A small CTC audio transcriber, trained from scratch: cautious_adamw at rate 0.0014, 54.5 epochs.
Rows from block 4 of a small CTC audio transcriber, named by matrix and row number. Rows with one number belong to one neuron. Each number is 128 + 24 x the weight over its row's rms, rounded and kept within 0 to 255. All counts start at 0.
After each neuron's rows are labels from the 100 clips, of 14976, where the neuron reaches its highest value: "loudest" is the band of the loudest frequency at the time of the peak; "top examples" is what is common among them. Only what is clearly more common there than usual is listed. The data: read English sentences (LibriTTS-R).
# fc1: MLP up (model.blocks.4.mlp.fc1.weight, 640x320), inputs 214-319
# fc2: MLP down (model.blocks.4.mlp.fc2.weight, 320x640, transposed), outputs 214-319

fc1.201 [130 117 129 176 147 135 124 106 133 131 152 102 162 129 126 130 137 126 137 133 126 120 115 124 108 139  80 100 141  82 132 148 143 138 104 108 128 156 106 130 164 132 109 137 150 135 110 115 116 108  69 127 118 113 146 131  85  97 154 110 133 114 172 133 143 141 127 133 137 161 133 138 148 131 147  97  98 184 110 164 146 132 166 129  79 184 152  87 150 124 105 107 137 109 156 127 115 136 122 163 114 124 152  94 137 149]
fc2.201 [172 171 168 146 153  99 123 121 125 135 146 145 115 132 111  87 112 135  93 124 164 115 111 139 174 123 131 109 102 165 129 121  97 145 152 120  52 114 153  99 118 108  75 124 106 177 138 119 125 117 122 127 118 113 169 158 165 156 127 164 153  76 127  81 152 147 137 127 150 121  91 110 112 108 138 103 146 145 149 119 132 154 117 123 103  99 116 142 146 149 115 107  91 126 140 149 164 121 152 155  96 133 142 141 137  89]
loudest: 500 to 1000 Hz
top examples: voice: male

fc1.575 [119 120 112 106 119 129 146 124  74 159 119 109  86 177 122 182 155 110  83 106 125 106 122 134 126 125 101 125 101 129 101 118 142 131 130 114 138 141 129 136 190 165 138 144 106 101 130 113 111 130 152 106 143 134 157 136  80  76 149  99 173 121 112 138 151 155 117 159 132 119  97 149 108 156 126 115 122 149 105 126 159 140 134 137 125 121 108  83 136 125 129 127 132 127 109 134 164 150 116 143 110 160 144 114 130  84]
fc2.575 [122  99 164 161 134 165  92  76 156 108 177 109  95 117 118 186 109 130 127 126 126 106 140 114 165 120 132 130 122 136 134 125 129 121 138 145 100 110 161 121 105  95 161  78 156 120 164 126  96 152 112 122 130 138  86 151 145 111 114 131 139 131 123  73 126 132  87  66 133 110 124 134 128 131 133 173 128  89 154 140  99 150 137 117 137 101 166 129 110 130 122 157 112 116  81 175 101 143 149 129 128 176 112  75 112 140]
loudest: 2000 to 4000 Hz
top examples: voice: male

fc1.38 [148  97  86 157  68 114 139 154 162 155 114 111 109  96 128 160 137 162 132  97 114 128 135 102  94  95 110 124 148 108 146 159 105 127 120 165 136 130 109 136 181 159 115 160 131 136 150 118 148 113 134 132 161 142  87 130 143 161 163 118 157 138 150 115  99 138 111 142 120 105 125 108 161  89 143 105 108 125 172 173 153 147 175 122 123 123 119  88 142 123 100 155  93 146 129 181  95  95 121 154 145 138  97 136 138 165]
fc2.38 [130 131 105 112 133 119 133 109 134 133 128 124 187 138 136 156  92 178 126 169 131 111 158  86  97 128 134 121 135 106 120 114 206 110 141  88  91 128 124 134  83 127 136 123 114 113 147 150 129 143 159 121 103  95  99 149 133 132 147 116  99 158 131 156 114 146 163 145 169 114 103 120 146 140 133 142 114 108 178 154 131 111 116 152 114 124 155 119 120 133 115 115 152 129 118 101 157 134 127 138  94 184 121 129 126 110]
loudest: 500 to 1000 Hz
top examples: the word "all"

fc1.252 [143 119 131 146 105 162 106 165 146 100 120 150  97 140 126 184 133 139  93 114 127 159 116 148 104 112 128 104 111 126  91 140  96 133  76 136 145 134 112 137 155 129  79 142  67 127  95 147 129 102 100 112 161 126 127 140 123 134 102 118 101 104 130 141  92  77 126 127 107 153 114 128 127 120  97 104 145 158 128 121 135  95 111 102 113  81 146 119  85  64 124  97  74 130 142  99 149 100 108 123 178  73 160 124 167 106]
fc2.252 [122  98 126 114 158 105 138 118 116 114 124 134 132 154 125 100 186 123 126 125 109  86 160 133 153 126 132 152 128 174 165  85 144  90  95 135 121 136 129 103  95 119 123 119 134 151 144 127 101  81 153 112 103 118 126  92 165 126 121 142 115 136 128 128 139 128 157 153 128 162 107 132 167 139 136 149 149 131 150 120 115 111 128 136 136 139 153 120 166 129 179 112 133 115 147  83 164 178 133 122 104 117 112 109 140 118]
loudest: 500 to 1000 Hz
top examples: the word "that"

fc1.256 [134 118  89 144 131 133 152 140 125 108 120 155 101 122 143 135 127 174 125 123 150 157 136 151 113 145 140 146 126 133 124 162  98 111 132 149 147 146 118 133 105 130 119 137 129 156 118 115 146 138 139 119 164 174 129 125 100 121 113 190 122 122 110 110 132 172 151 157 145 107 135 131 133 130 125 163 134 119  79 129 154 100 109  89 152 159  96 154 101  96 152 135 164 103 140  88  76 143  96 108 169  69  93 193 128 153]
fc2.256 [111 119 133 158 162 101 116 120 135 149 111 175 121 151 115  84 144 144 112 152 106  93 134  92 178 109 159 129 147 187 102  76 126 146 136 120 137 137 122 114 103 146 125  85 151 135 173 141 154  88 154 115 145 131  85 104 147 102  95  88 118 109 116 114 120 133 118 143 164 134 132 156 108 126 126 103 142 144 115 181 106 126 128 174 127 113  87 103 106 148  97 119 109 142 121 151 172 107 181 105 158 122 121 100 138  92]
loudest: 250 to 500 Hz
top examples: voice: female

fc1.624 [118 140 136 108 143 122 135  92 134 152 146 131 169 152 126 127 126 144 118 148 112 159 108 117  98 114 150 122 133 112 123 101 145 122 125 192 145 168 141 144 131 109  58 160 123 119  83  75 138 100 134 136 150 108 134 161 125 152 129 119  94 113 135  60 121  73 121 123 132 128 138 134  87 110 110 138 140 157 123  94 126 120 141 162 143 166 153  94 129 129 162 131 140 129 149 112 126 108 111 163  76 144 139 104 125 133]
fc2.624 [144  99 146 149 171 152 120 148 118 129 154 128 140 125 100 111  91 141 156  99 137 133 135  98 165 123 136 128 129 111 142 135 156  92 142 131 101 100 119 131 120 135 133 123 136  99 171 106 151 142 114 144  95 142 115  77  68 101 185 160  82 171 134 149 152  95 148 144 145 135 118 141 133 138 132 149 108 122 113 119 108 155 140 147 128 161 123 128 134 143  94 140 147 148  72 111 154  87 169 146 114 136 120  94 112 110]
loudest: 4000 to 8000 Hz
top examples: voice: male

fc1.528 [118 109 109 119 132 144 127 100 113 127  94 138  85 136  63 164 139 134 160 140 131 122 149 145 141 116  91 130 129 106 114 184 158 127  93 131 140 219 107 140 161  90 142 134 144 155 134 132 112 139 127 111 175 127 117 172  96 122 161 129 144 175 126 139 145 133 115 117 123 149 110 145 114 154 135  91 141 144 107 136 120 115  99 104 116 120 147  86 134 134 149 126 134 115 125 158 118 144 115 140 177 102 125 122 158 123]
fc2.528 [133 132 140 137 105 119 123 118 120  83  90 121 136 119 102 124 158 155 152 108  62 132  93 103 131 140 128 128 128 101 118 147 128 142  94 137 158 107  89 114  99 131 124 129  70 123 143 137  98 105 107  98 120 133 129 121 120 116 114 141 101 151 146 106 101 125 146 122 158 155 113 137 143 160 173 172 166 112 122 144 128  70 158 132 148 127 179 108 137 145 103 170 109 102 128 118 133 127 149 161 118 121 130 114  96 134]
loudest: 2000 to 4000 Hz
top examples: voice: male

fc1.394 [131 117 145 105 102 129 124 131 108 128 148  98 142  84 150 172 116  89 134 123 128 140  90 173 137 142  94 168 125 122 154 160  91 150 130 111 129 112 126 146  90 151 134 183 108  93 107 128 113 165 130 159 128 114 151 149 138 118 109 132 153 145 123 169 103 132 190 106  84 133  69 154 132 143 142 147 175 109 138 105 139 125 120  64 106 126 160 167 112 147 149 139 143 132 128 172 115 100 126 130 159 108 134 174 140 165]
fc2.394 [136 160 153 130 109 134 127 106 122 103 138 117 172 129 136 110 128 166 130 100 131 132 160 116 133 131 137 117 141 145 116 143 131  77  85 102  89 171 164 182 111 147 115 116 143 145 155 163 149 162 132 104 121 117 136  94 133 156 164 131 164  70 152 130 114 119 115 133 106 154 109 119 116 103 102 118 156 132  91 161 124 107 131 120 158 114  97 153 121 118 148 109 137 117 113 152 138  90 114 114 134 166 140 126 116 123]
loudest: 250 to 500 Hz
top examples: voice: female

fc1.79 [101  87 113 111 154 110 137  96 137 141 119 115 117  90 159 112 167  88 130 152 127 125 109 138 116 163 117 167  71  97 145 109 103 151 183 135 138 120 114 142 121 147 115 157 179 116 111 111 128 148 105 146 135 153 117 122 138 127 124 107 106 164  74 153 149 142 152 139 146 121 107 158 133 166 134 144 125 119  98 123 141 145 129  96 113 158 157 157 131 130 160 144 169 112 123 145 159 133 103 180  98 124 113  99 103 141]
fc2.79 [173 131 141 142  99 123 107 150 161 174 161 156 143 148 129 179 156 165 126 100  99 116 162 124 113 115 152 125 143 178 164 117 133 133 131 139 138 107  92 146 111 136 143 121 118 122 111 119 148 157 113 112  77 129  97 157 118  77 140  95  92 135 130 102 105 129 162 131 105 127 120 132 135 117 100 140 183 109 132 161 105  79  91 144 106 106 142 134 107 120 128 109 118 111 146  86 161 172  91 105 104 159  98 173  94 123]
loudest: 2000 to 4000 Hz
top examples: voice: male

fc1.102 [102  94 112 120  68 116 101 147 143 139 141 140 124 132 155 145 181  97 132  83 136 159 144 131 118 184 113 131 131 126 164 113  95 130 114 128 139 153 119 140 147 117 153 141  75 136 100 134 120 137  99 118 134 156 111 159 147 120 144  69  99 113 125 107 103 120 130 110 125 116 144 132 170 122 114 115 108 112 109 128  88 129 137 124 134 123 133 116 151 126 154 103 128 113  70 166 127 107  99 162 148  99 118 119 154 186]
fc2.102 [122 124 135 148 130 131  97 168 142 128 125 116 107 127 169 128 152  98  83 124 150 107 105 137 135 147 114  94  91 134 147 114 121 136 128 108 127 139 116 138 147 135 104  71 116 149 110 126 111 144  85 140 146 152 129 150 160 151 147 165 130 133  99  85 115 137 141 175 135 119 168 123 127 108  99 145 163  99 127 154 149  95 134 159 152 110 113 116 122 152 159 113 120 136 148 119 152 120 151 120 134 110 149 150 124 103]
loudest: 250 to 500 Hz; 500 to 1000 Hz
top examples: voice: female

fc1.554 [150 168 114 131 130  95 134  86  95  91 107 141 115  82 167 105 162 108 143 137 151  97 147 102 164 111 138 123 129 117 124 107 127 147 114 110 143 154 101 110 155 151 131 150 123 108  91  99  89 102 128  81 146 127 131 148 133 110 130 118 130 110 142 168 120 162 147 121 102 118 156 150 139  85 134  96 148 131 103 133  82 155 108 146  96 151 156 158 118 147 156 167 131  94 108 150 128 189 151 140 138 151 147 141 107 135]
fc2.554 [154 174 146  97  86 126 130 119 124 134 138 104 113 154 151  67 123 121 139 128 151  98 152 132 105 148 151 142 167 102 132 106 110 116 152 122 136 143 113 127 114 131 120 123 105 135 122 106 144 134 107 113 131 101 159 101 145  66 131 160 114  87 144 181 116 115 129 170 133 132 164 137 135 130 182 133 158  87 101 109 149 148 138 112 113 115 123 103 135 120 150 135 121 115 107 131 114 134 135  89 147 128 104 148 142 119]
loudest: 2000 to 4000 Hz
top examples: voice: male

fc1.153 [141 175 109 117 122  96 108  85 161 141  90 105 114 146  98 149 174  83 131 178 168 127  95 157 133 140 110 130 105 111 151 134  58 129 122 120 143 120  97 131 160  92 124 135 128 143 107  99 138 111  99 107 138 125 106 156 131 142  87 149 127 150 164 144  96  94 126  93 131 173 142 130 128 133 119 109 160 132 120 101 119 138 146  83 154 134 130 147 125 104  96 125 101 127 179 115 126 181  97 138 144 112 110 103 164 148]
fc2.153 [148 105 155 146 112 121 133 115 120 144 101 116 146 114  99 125 139 102 155 144 135 120 142 137 123 126 104 126 132 109 131 124  91 141 159 155 167 114 114 119  88 140 129 136 170  96 123 126 125 131 116 115 126 104  84  80 138 140 126 103 139 157 130 149  95 149 114  93  93 146 112 166 134 128 160 147 135 136 141 130 116 111  93 122  75 143  92 159 143 130 101 156 109 124 135 147 113 138 110 136 133 130  76 158 168 166]
loudest: 1000 to 2000 Hz
top examples: voice: male

fc1.219 [111 109 115  89 102 106 108 154 133 119 125 109 150 112 115 109 167 131 111 164  89 180 111 104 121 138 114 161 152 101 147 107 139  91 157 140 138 115 125 125 162 139 157 122 124 122  90 142 105  97  93 148 188  85  95 172 138 113 113 102 122 130 149 136  96 142 111  83 100 162 144 133 158 170 169 123 107 150 174 128 136 125 118 132 114 126 138 102 111 109 100 169 154 169 115 175 166 105 137 139 126 172 105 104 159 155]
fc2.219 [117 108 158 168 155 102 137 106 103 161 134 150  92 138 149  92 114  82 137 100 146 116  79 109 114 136 124 147 143 140 100 141 166 154 171 129  89 128 186 130 155 133 126 122 117 140 118 140 156 135 167 112 107 153 133  66 110 130 123 140 125 116 123  99 112 113 156 169 103 118  84 128 143 130  98 139 142 122 140 127 143 140  60 150 134 108 137 104 124 136 161 136 139 125 137 113 102 100 144 119 120 141 129 104 100 114]
loudest: 250 to 500 Hz
top examples: voice: male

fc1.418 [145 119 112 137 107  78 159 147 156 128 179 121 126 149 139 109 113 120 121 126 131 146  97 126 156 159  74 138  99 133 152 117 113  90 123 124 142 103 115 171 139 140 131 119  84  96 162  94 115 111 109 168 125 137 151 174 114 133 127 138 139 104 125 108 103 101 136 148 129 124 117 135 142 131 135 110 102 165 111 144 122 189 187 123 125 149 110  50 136 103 165 123 157 117 159 143 102  53 132 139 124 149 157 122 148 153]
fc2.418 [ 98 127 111 116  86 113 104 165 137  74 138 101 153 119 157 167 113 145 139 168 126 124 141 120 146 171 120 165 156 167 122 103 145 133 116  94 140  91  97 143 116 132 131 119 135 102 104 155 142  87 109 154 133 100  97 164 136 154 147  93 123 142 129 155 122 133 107 143 129 139 123 141 133 146 117 158 123 128 114 120 121 117 123 139 113 122 143 159 128 151  89 101 135 130 141 150 108 145 146 125 148 134 115 146 147 125]
loudest: 2000 to 4000 Hz
top examples: voice: male

fc1.127 [ 78 101 111 113 109 138 113 120 109 158 152 153 155 152 167 185 146 135 134  74 119 129 116 163 117 123  86 151 101  92 160 148 104 113 103 154 126 121  96 158 177  96 142 106  76 150 105  77 103 128 149 113 119  96 141 164 149 102 115 149 114 148 125 116 116 123 175  63 150 142 176 123 120 142 122 134 164 191 140 145  95 120 130 135 128  92 156 122 126 144 133 149 113 122 155 169 111  96 162 139 122 107 137 116 141 115]
fc2.127 [114 127 119 110 144 133 168 158 106  99  71 165 109 162 150 134 111 161 121 106 113 129 112 125 126 141 110 115 179  85 129 156 163 141 100 116 128 182 105  85 137 112 124 134 136 144 136 148 113 120 117 125 136 156 153 115 110 148 112 117 135 118 143 128  87  93 134 130 114 125 138  98 159 129  73 116  89 103 123 106  95 106 121 140 174 171 118 136 141 123  97 131 155 144 128 128 145 140 167 122 153 109 145 130  96 134]
loudest: 250 to 500 Hz
top examples: voice: male

fc1.436 [ 87 150 121 122 119 127 107 142 118 140 124 142 136 184 117 134 109 138 116  98 138  97  98  91  60 123 102 159 131 117 125 134 158 136 162 141 125 100 126 140 150 100 126 126 151 144  93  85  78 142  77 141 143 133 136 142  72 128 172 142  95 136 184 126 144 136 149 131 115 108 115 156 119 156 176 122 128 123  84 167 118 141 167 121 100 103  84  67 157 103 140 120 149 131 153 130 132 108  96 137 117 116 158 134 150 136]
fc2.436 [184 112 152 134 100 150 153 134 171  85 156 135 108 150 134 143 140 100 143 137 167 122 164 135  98 127 105 105 101 142 137 140 114 139 113 162 142 163 138 141 124 157 154 122 159 188 111 117 116 173 153 128 149 131 141 155 113 142 106 119 143 107  87 127 127 126  99 112 132  92 118  75 138  76 128 101 110 102 150 149 120 132 115  86  98 113 147 154 111  66 125 127 154 136 144 125 177 164 105 123 123  95 122  79 108 137]
loudest: 250 to 500 Hz
top examples: voice: male

fc1.47 [115 156 104 110  89 103 169  99 133 105 102 112 132  99 150 104 141 138 135 119 152 113 127  82 123 101  81 135 149 134 131 111 153 115 174 130 159 122  91 154 162 122 133 127 104 110 101 142  84 117 115 127 128 152 159 117 110 133  95 126 129  97 142 169 117 161 141 123  94 130 158 145 169 136 150 131 162 126  98 167  93 153 117 119 126 166 131  87 110 126 123 182 126 120 129 128  96 137 141 157 149 148 148 126 146 134]
fc2.47 [139 128 129 128 129 144 127  91 121 115 104  87 139 152 120 107  91 172 151 153 112  98 167  99 139 129 126 149 168 134 106 137 154 105  95 124 105 112 154 139 129 137 142 140 125 135 134 122 134 142 128  92 126 129 139 125 143  78 130 164 100  48 133 147  98 143 133 118 107 113 147 130 131 137 121 144 140  54 147 115 151 131 109 144 132 107  82 110 125 135 193 120 139 110  87 122 116 123 130  73 118 149 145 136 150 122]
loudest: 2000 to 4000 Hz; 4000 to 8000 Hz
top examples: voice: male

fc1.364 [105 115 110 135  58 134 139 121 136 114 117 144 128 138 145 168 113 138  90  99 147 140 118 168 132 118  81 133 172 125 138 153 118  82 109 140 131 141  99 130 140 172 154 124 129 126  96  88 108 125 128 145 131 129 143 100 118  90 136 182 154 105 136 112 123 120 116 154 160 109 100 148 159  88 106 144 128 162 126 132 162  96 130 158 132 153 121 141 117 147 108 128 136 141 159 134 103 127 139 150 137  92  97 187 134 150]
fc2.364 [124 116 154 153 171 106 118 136 111 130 146 159 124 135  98  87 118 154 139 116 122  95 138 121 140 105 157 124 170 142 121 140  76 175 151 145 139 144 116 131  87  99 122 123 121 156 127  73 118 114 171 109 137 118 121 122 144 145 114 110  73 124 138 111 137 133  91 178 128 130 127 127 123  95 135 104 147 121 134 168 144  49 141 158  93 165  98  89 124 118 144  96 111 118 162 131 138 153 124 102 139 119 117  81 127 142]
loudest: 500 to 1000 Hz
top examples: voice: female

fc1.172 [ 70 167 117 141 161  98 147 107 143 147 170  93 103 107 122 166 116 110 139 117 109 130 119 137 124 125  96 139  98 105 135 140  95 155 129 142 144  98 114 107 129  76 142 134 181  99 140 146 108 126 117 108 145 147 125 151 114 153 137 119 115 183 112 123 127 147 110 112 153 125 118 121 145 134 105 151 133 118  89 148 124 155 131 133 131 157 106  90 140 107 135 127 194  85 149 146 151 171 145 106 132 125 165 127 164 136]
fc2.172 [ 81  77 155 115 123 139 145 153 157 130  92 157 139 166 125 148 125 127 136  94 105 124 135 107 163 152 139 167 119 111  70 115 145 161 118  81 140 123 119 111 145 140 116 154  89 138 122 125  93 131 132 136 107 114 106 134 134 134 139  85 157 116 139 118 139 189 105 133 127 116 146 155 132 129 105 121 113 160 169 106 100 153 126 126 120 130  97 122 110 172 129 142 122 154 145 124 142  90 122 126 136 131 130 107 119 110]
loudest: 2000 to 4000 Hz
top examples: voice: male

fc1.89 [ 77 116 114  94 135 140 108 159 132 159 102 136 112 123 157 171 150  95 116 139 111 126 109 165  88 148 107 151 150 133 172 106  56 105 122 165 148 151 105 142 128 139 110 110  99 116  81 105 123  77 120 114 143 102 111 131  74  96 101 123 137  96 135 133 139 146 123 142 100 139 132  91 116 146 126 109 134 132 144 143 168 119 108 114 125 133 161 108 104 112 135 114 144 122 138 128 106 115  66 126  91 103 117 142 171 142]
fc2.89 [121 135 160 107 158 130 187 135 156 138  86 144 111 187 160  98 138 110 112 163  99 137 169 166 133 118 109  88 138 122 147  69 159 129 110 141 143 103 158  93 130 114 177 125 105 130 121  93 128 107 122 120 151 127 142 110 135 143  94 168 165  93 167 100 102 125 119  89 113 118 108 115 132 112 139 126 144 120 146  92 146 121 158 118 120 148 143 107  95 140 123 142 124 167 146 154 158 158 112 167 131 136 135 146 143 111]
loudest: 500 to 1000 Hz
top examples: the word "by"

fc1.87 [ 65 197 122 155 113 118 159 128 110 116 111 136  96 105 126 151 182  80 135 135 138 125 121 121 108 163 101 152 135 112 171 131  89 131 167 124 137 136 115 146 141 174 122 145 174  98  98  71  75 153 117 117 116 130 127 133 121 111 135  98 151 160  87 134 122 147 160 128 145 116 119 148 157 146 120 120 123 132 108  80 133 129  99 141  98 135  94 151 113 152  77 142 130 106 141 194 156 138 105 172 141 126 129 127 138 127]
fc2.87 [103 134 119 155 128 155 122 121 134 158 145 126  98 104 134 136 156 142  93 118 105 117 133 151  83 147 154  95 115 134 171 122 126 107 130 101 133 108  98  90 135 154 128 113 153 149 149 124 116 130 163 118  99 150 108  92  63 105 126  96 124 134 156 108 125 107 180 161 166 117 147 175 162 140 111 128 153 136 141 145 106  84 116 138 127 134 124 128 138 113 127 146 125 110  86 101 159 143 144 115 163 112 149 136 106  84]
loudest: 2000 to 4000 Hz
top examples: voice: female

fc1.381 [143 118 139 128 138 141 180 140  74 114 132 124 119 119 132 146 134 123 107 142 125 118 135 111 139 155 128 136 124 102 163 113  91 102 139 143 139 161  75 132 123 114  93 145 160 133 126 119 119 115 114 179 138 136 111  93  82 120 182 118  95 124 174 162 123 161 145 141 118 109 119 103 137 132 164 120 149 160  57 121 130 142 131 153 156 206 107 137 120 133 116 118 142  92 107 110  93 135 109 111 154  88 140  91 127 143]
fc2.381 [ 87 157 109 158 157 139 141 117 131 101 134 142 166 119 145 115 119 127 106 108  92 133  90 124  89 160 144 128 123 115 152 142 154 114 115 103 137 119 164  98  66 138 111 108 117 114  80 120  86 131 138 149 122 133 148 102 140 114 121 161 130 114 132 112 112 122 161 123 160 144  78  82 158 113 149  95 121 134 106 143 155 132 130 124 156 141 147  90  97 146 163 119 172 157 121 114 100  81 134 102 117 146  97 161 106  85]
loudest: 1000 to 2000 Hz
top examples: voice: male

fc1.270 [145 111 121  83 139 142 140 147 114 169 113 141 116 121 105 143 130 109 154 135 155 145 134 131 142 124  77  92  87  54 162 128 115 109 121 145 153 118  98 160 161  84 116 130 107 147 103 135 103  74 115 125 154 132 151 110 127 113 167 145  84 119 140 127 115 150 175 106 105 125 119  95  89 126 103 105 157 148 126 157 123 146 147 141 154 139 136 152 115 177 103 154  94 119 131 120 115 178 124 171 152 116 131 146 128 109]
fc2.270 [125 111 115 133  97 112 121 126 131 139 131 116 153 123 129 116 118 112 174 140 134 132 151 138 119 120 144 165 141  68 118 128  98  98 138 148 168  87 101 109 126 144 136  88 142 108 149  94 108 161  95 127 130 143  73 116 145 152 110 128 130 167 114 115 128 145 132 130 104 142 115 143 139 110 157 164 135 134 158  87 121 125 107 153 126  92 132 141 115 162 118 163 137 106 139 125 132 129 115 124 154 129 101 148 151 119]
loudest: 500 to 1000 Hz
top examples: voice: female

fc1.43 [113 156 110 127 151 117 106 145 128  95  93 167 166  97 118 122 200 109 101  93 108 120  87 160 174  94 128 139 149  91 118  72 125  96 126 123 133 150 102 127 135 125 114 159 155 166 104  55 164 104 119 101 138  77 115 108  87  85 101 107 171 166 146 158 143 175 122 125  76 187 165 155 159 104 125 110 118 119 146 110 110 107 101 146  91  99 147 141 110 189 107 150 117 120 137 127 140 136 132 147 118 116 107 131 142 168]
fc2.43 [129 182 151 121  98 127 103 100 126 145 138 113 122 102 123  90  81 130 131 161 145 151 110 147  69 122 112 129 101 140 119 131 129 139 130 139 106 178 138 119 137 114 127 116 139  93 104 197 143 148 107 105 125 123 142 128 134 180 109 137 143 113 111 136 134 107  88  88 147 161 100 134 126 106  96 148 119 105 110 150 110 137 161 111 130 120 103 128 181  84 173  99 134 151 113 129 118 124 111 131 142 120 120 150 145  73]
loudest: 500 to 1000 Hz
top examples: voice: male

fc1.544 [153 126 121 122  86  88 131 105 117 123 127 115 121 179 102 135 144 108 108 123 118 129 121 111 129 168 105 130 105 101 129 118 128 122 165 134 155 136 106 121 129 143 107 132 102 155 138 115 178 101 112 129 137  95  77 126 117 113 209 140 110 168 124 128 142 117  85 129 148 118 138 110 134 127 115 107  96 127 139 155 105 132 161 150 160 107 102 149 154  81  94 126 182 134 119 134 159 129  99 146  91 125  79 135  96 163]
fc2.544 [ 92 148  97 169 104 139 191  93  95  87 106 155 143 124 105 122 145 129 146 134 119 104 126 166 139 149 133 154 149 143 104 135 103 114 162 120 182 133 104 126 146 125  84 125 117 136 152 125 107 121 133 137 151  83 105 141 106 137 105 100 165  87 116  86 122 111 130 129 167 122  93 100  87  93 125 120 119 151 114 160 163 142 142 134 139 104 120 143 127 112 130 133 149 122 158 145 147 101 149 102 131 111 129 123 125 109]
loudest: 1000 to 2000 Hz
top examples: voice: male; the word "i"

fc1.468 [110 141 121 126 180  97 134 139 145 136 117 165 113 106 161 112 139 123 114 101 127 101  72 100  86 113 139 138 153  76 128 143 123  88 136 163 133 125 116 115  92 132 153 132 152  79  92 113 132 123 135 155 145 119 130 140 109 123 113 125 110 140 160 150 148 153 148  86 179 174 102 108 140 169 133  88 125 146 133 152 103 155 133 159 126 154 163 174  94 177 122 127  72 129 153 122 138 128 134 160 156 121 120 128 126 156]
fc2.468 [138 137 131 128 116 125 121 112 109 107 152 128 118 153 151 121 124 124 103 121 153 109  99 113  80 173 161 107 130 109 164 150  94 102 115 121 133 116 112 150 134 162 160 120 101 123 118 113 160 149 130  95 127 138 126 129 162 146 136  89 126 136 156 144 137 151 122  84 140 168 106 113 153 130 149 144 168 112 159 136 151 132 138 147 114 121 187 141  96 137 164 116  85 118 155 116 113 117 114 126 126 159 139 183 133 113]
loudest: 500 to 1000 Hz
top examples: voice: male; the word "all"

fc1.538 [136 106 109 127 140 145 122 150 129 149 120 136 139 114 110 132 138 108 107 133 138 128 104 136 142 153  40 160 135 113  95 161 127 128 143 171 133 118 124 133 128 121 161 157 193  77 152 116 103 142 122 130 130 135 120 156 110 134  94 110 119 140  98 120 128 120 180  81 175  96  78 158 129 132 117 155 128 124 134 113 104 126 141 114  86 143 107 170 146 167 133 120 156 132 128 138 126 185 124 167 138 113 113 121 147 121]
fc2.538 [151 144 116 109 154 121 144 139 137 118 121 154 146  94 144 174  95 121 122 154 110 133  93 151  95 116 119 145 124 126 138 139 121 114 138 171 150 108 102 114 178 152 118 122 123  89 117 102 129 180 109  97 120 158 139  90  96 131 132 114  71 147  97 107 111 145 134 138 146 125 162 162 120 118 129 155 135 160  94 145 135 126 114 173 134  93 140 133 109 104 148 103 171  91 118 141 106 116 132  77 134  86  99 166  96 137]
loudest: 250 to 500 Hz
top examples: voice: female

fc1.376 [ 65 129 134 140 130 102  82  96 139  97  78  96 134 108 118 157 135 158 176 129 160 157 108 142  80 110 104 138  84 123 133 153 119 141 101 126 139 121 140 117 151  80 129 109 113 135 115 123  84 156 108 166 120 153 147 137 146 115 150 157 105 151  97 119 125 114 112 141 151 127 112 154 162 141 154 118 130 168 140 136 135 142 122 134  85 133 120 151 122 115  94 112 195 112 121 125 154 147  86 101 153 100 148 148 128 164]
fc2.376 [124 120 139 131 131 119 143 134 105 142 124 142 115 108 112 174 154 105 142 116 101 119  95 140 153 114 139 138 129 114 154 109 126 101 114 128 137 173 107 139 134 132 102 138  72 145 157 165 109 138 120 143 140 130  95 111 170 146  93  99 150 112 140 120 132 117 127 170 155 173 113 181 133  96  65 121  98 144 160 119 145  82 108 166 134 181 121 133 108 164 109 119 144 148 124 144 154 127 144 153 148  99 141 147 140 138]
loudest: 250 to 500 Hz
top examples: voice: female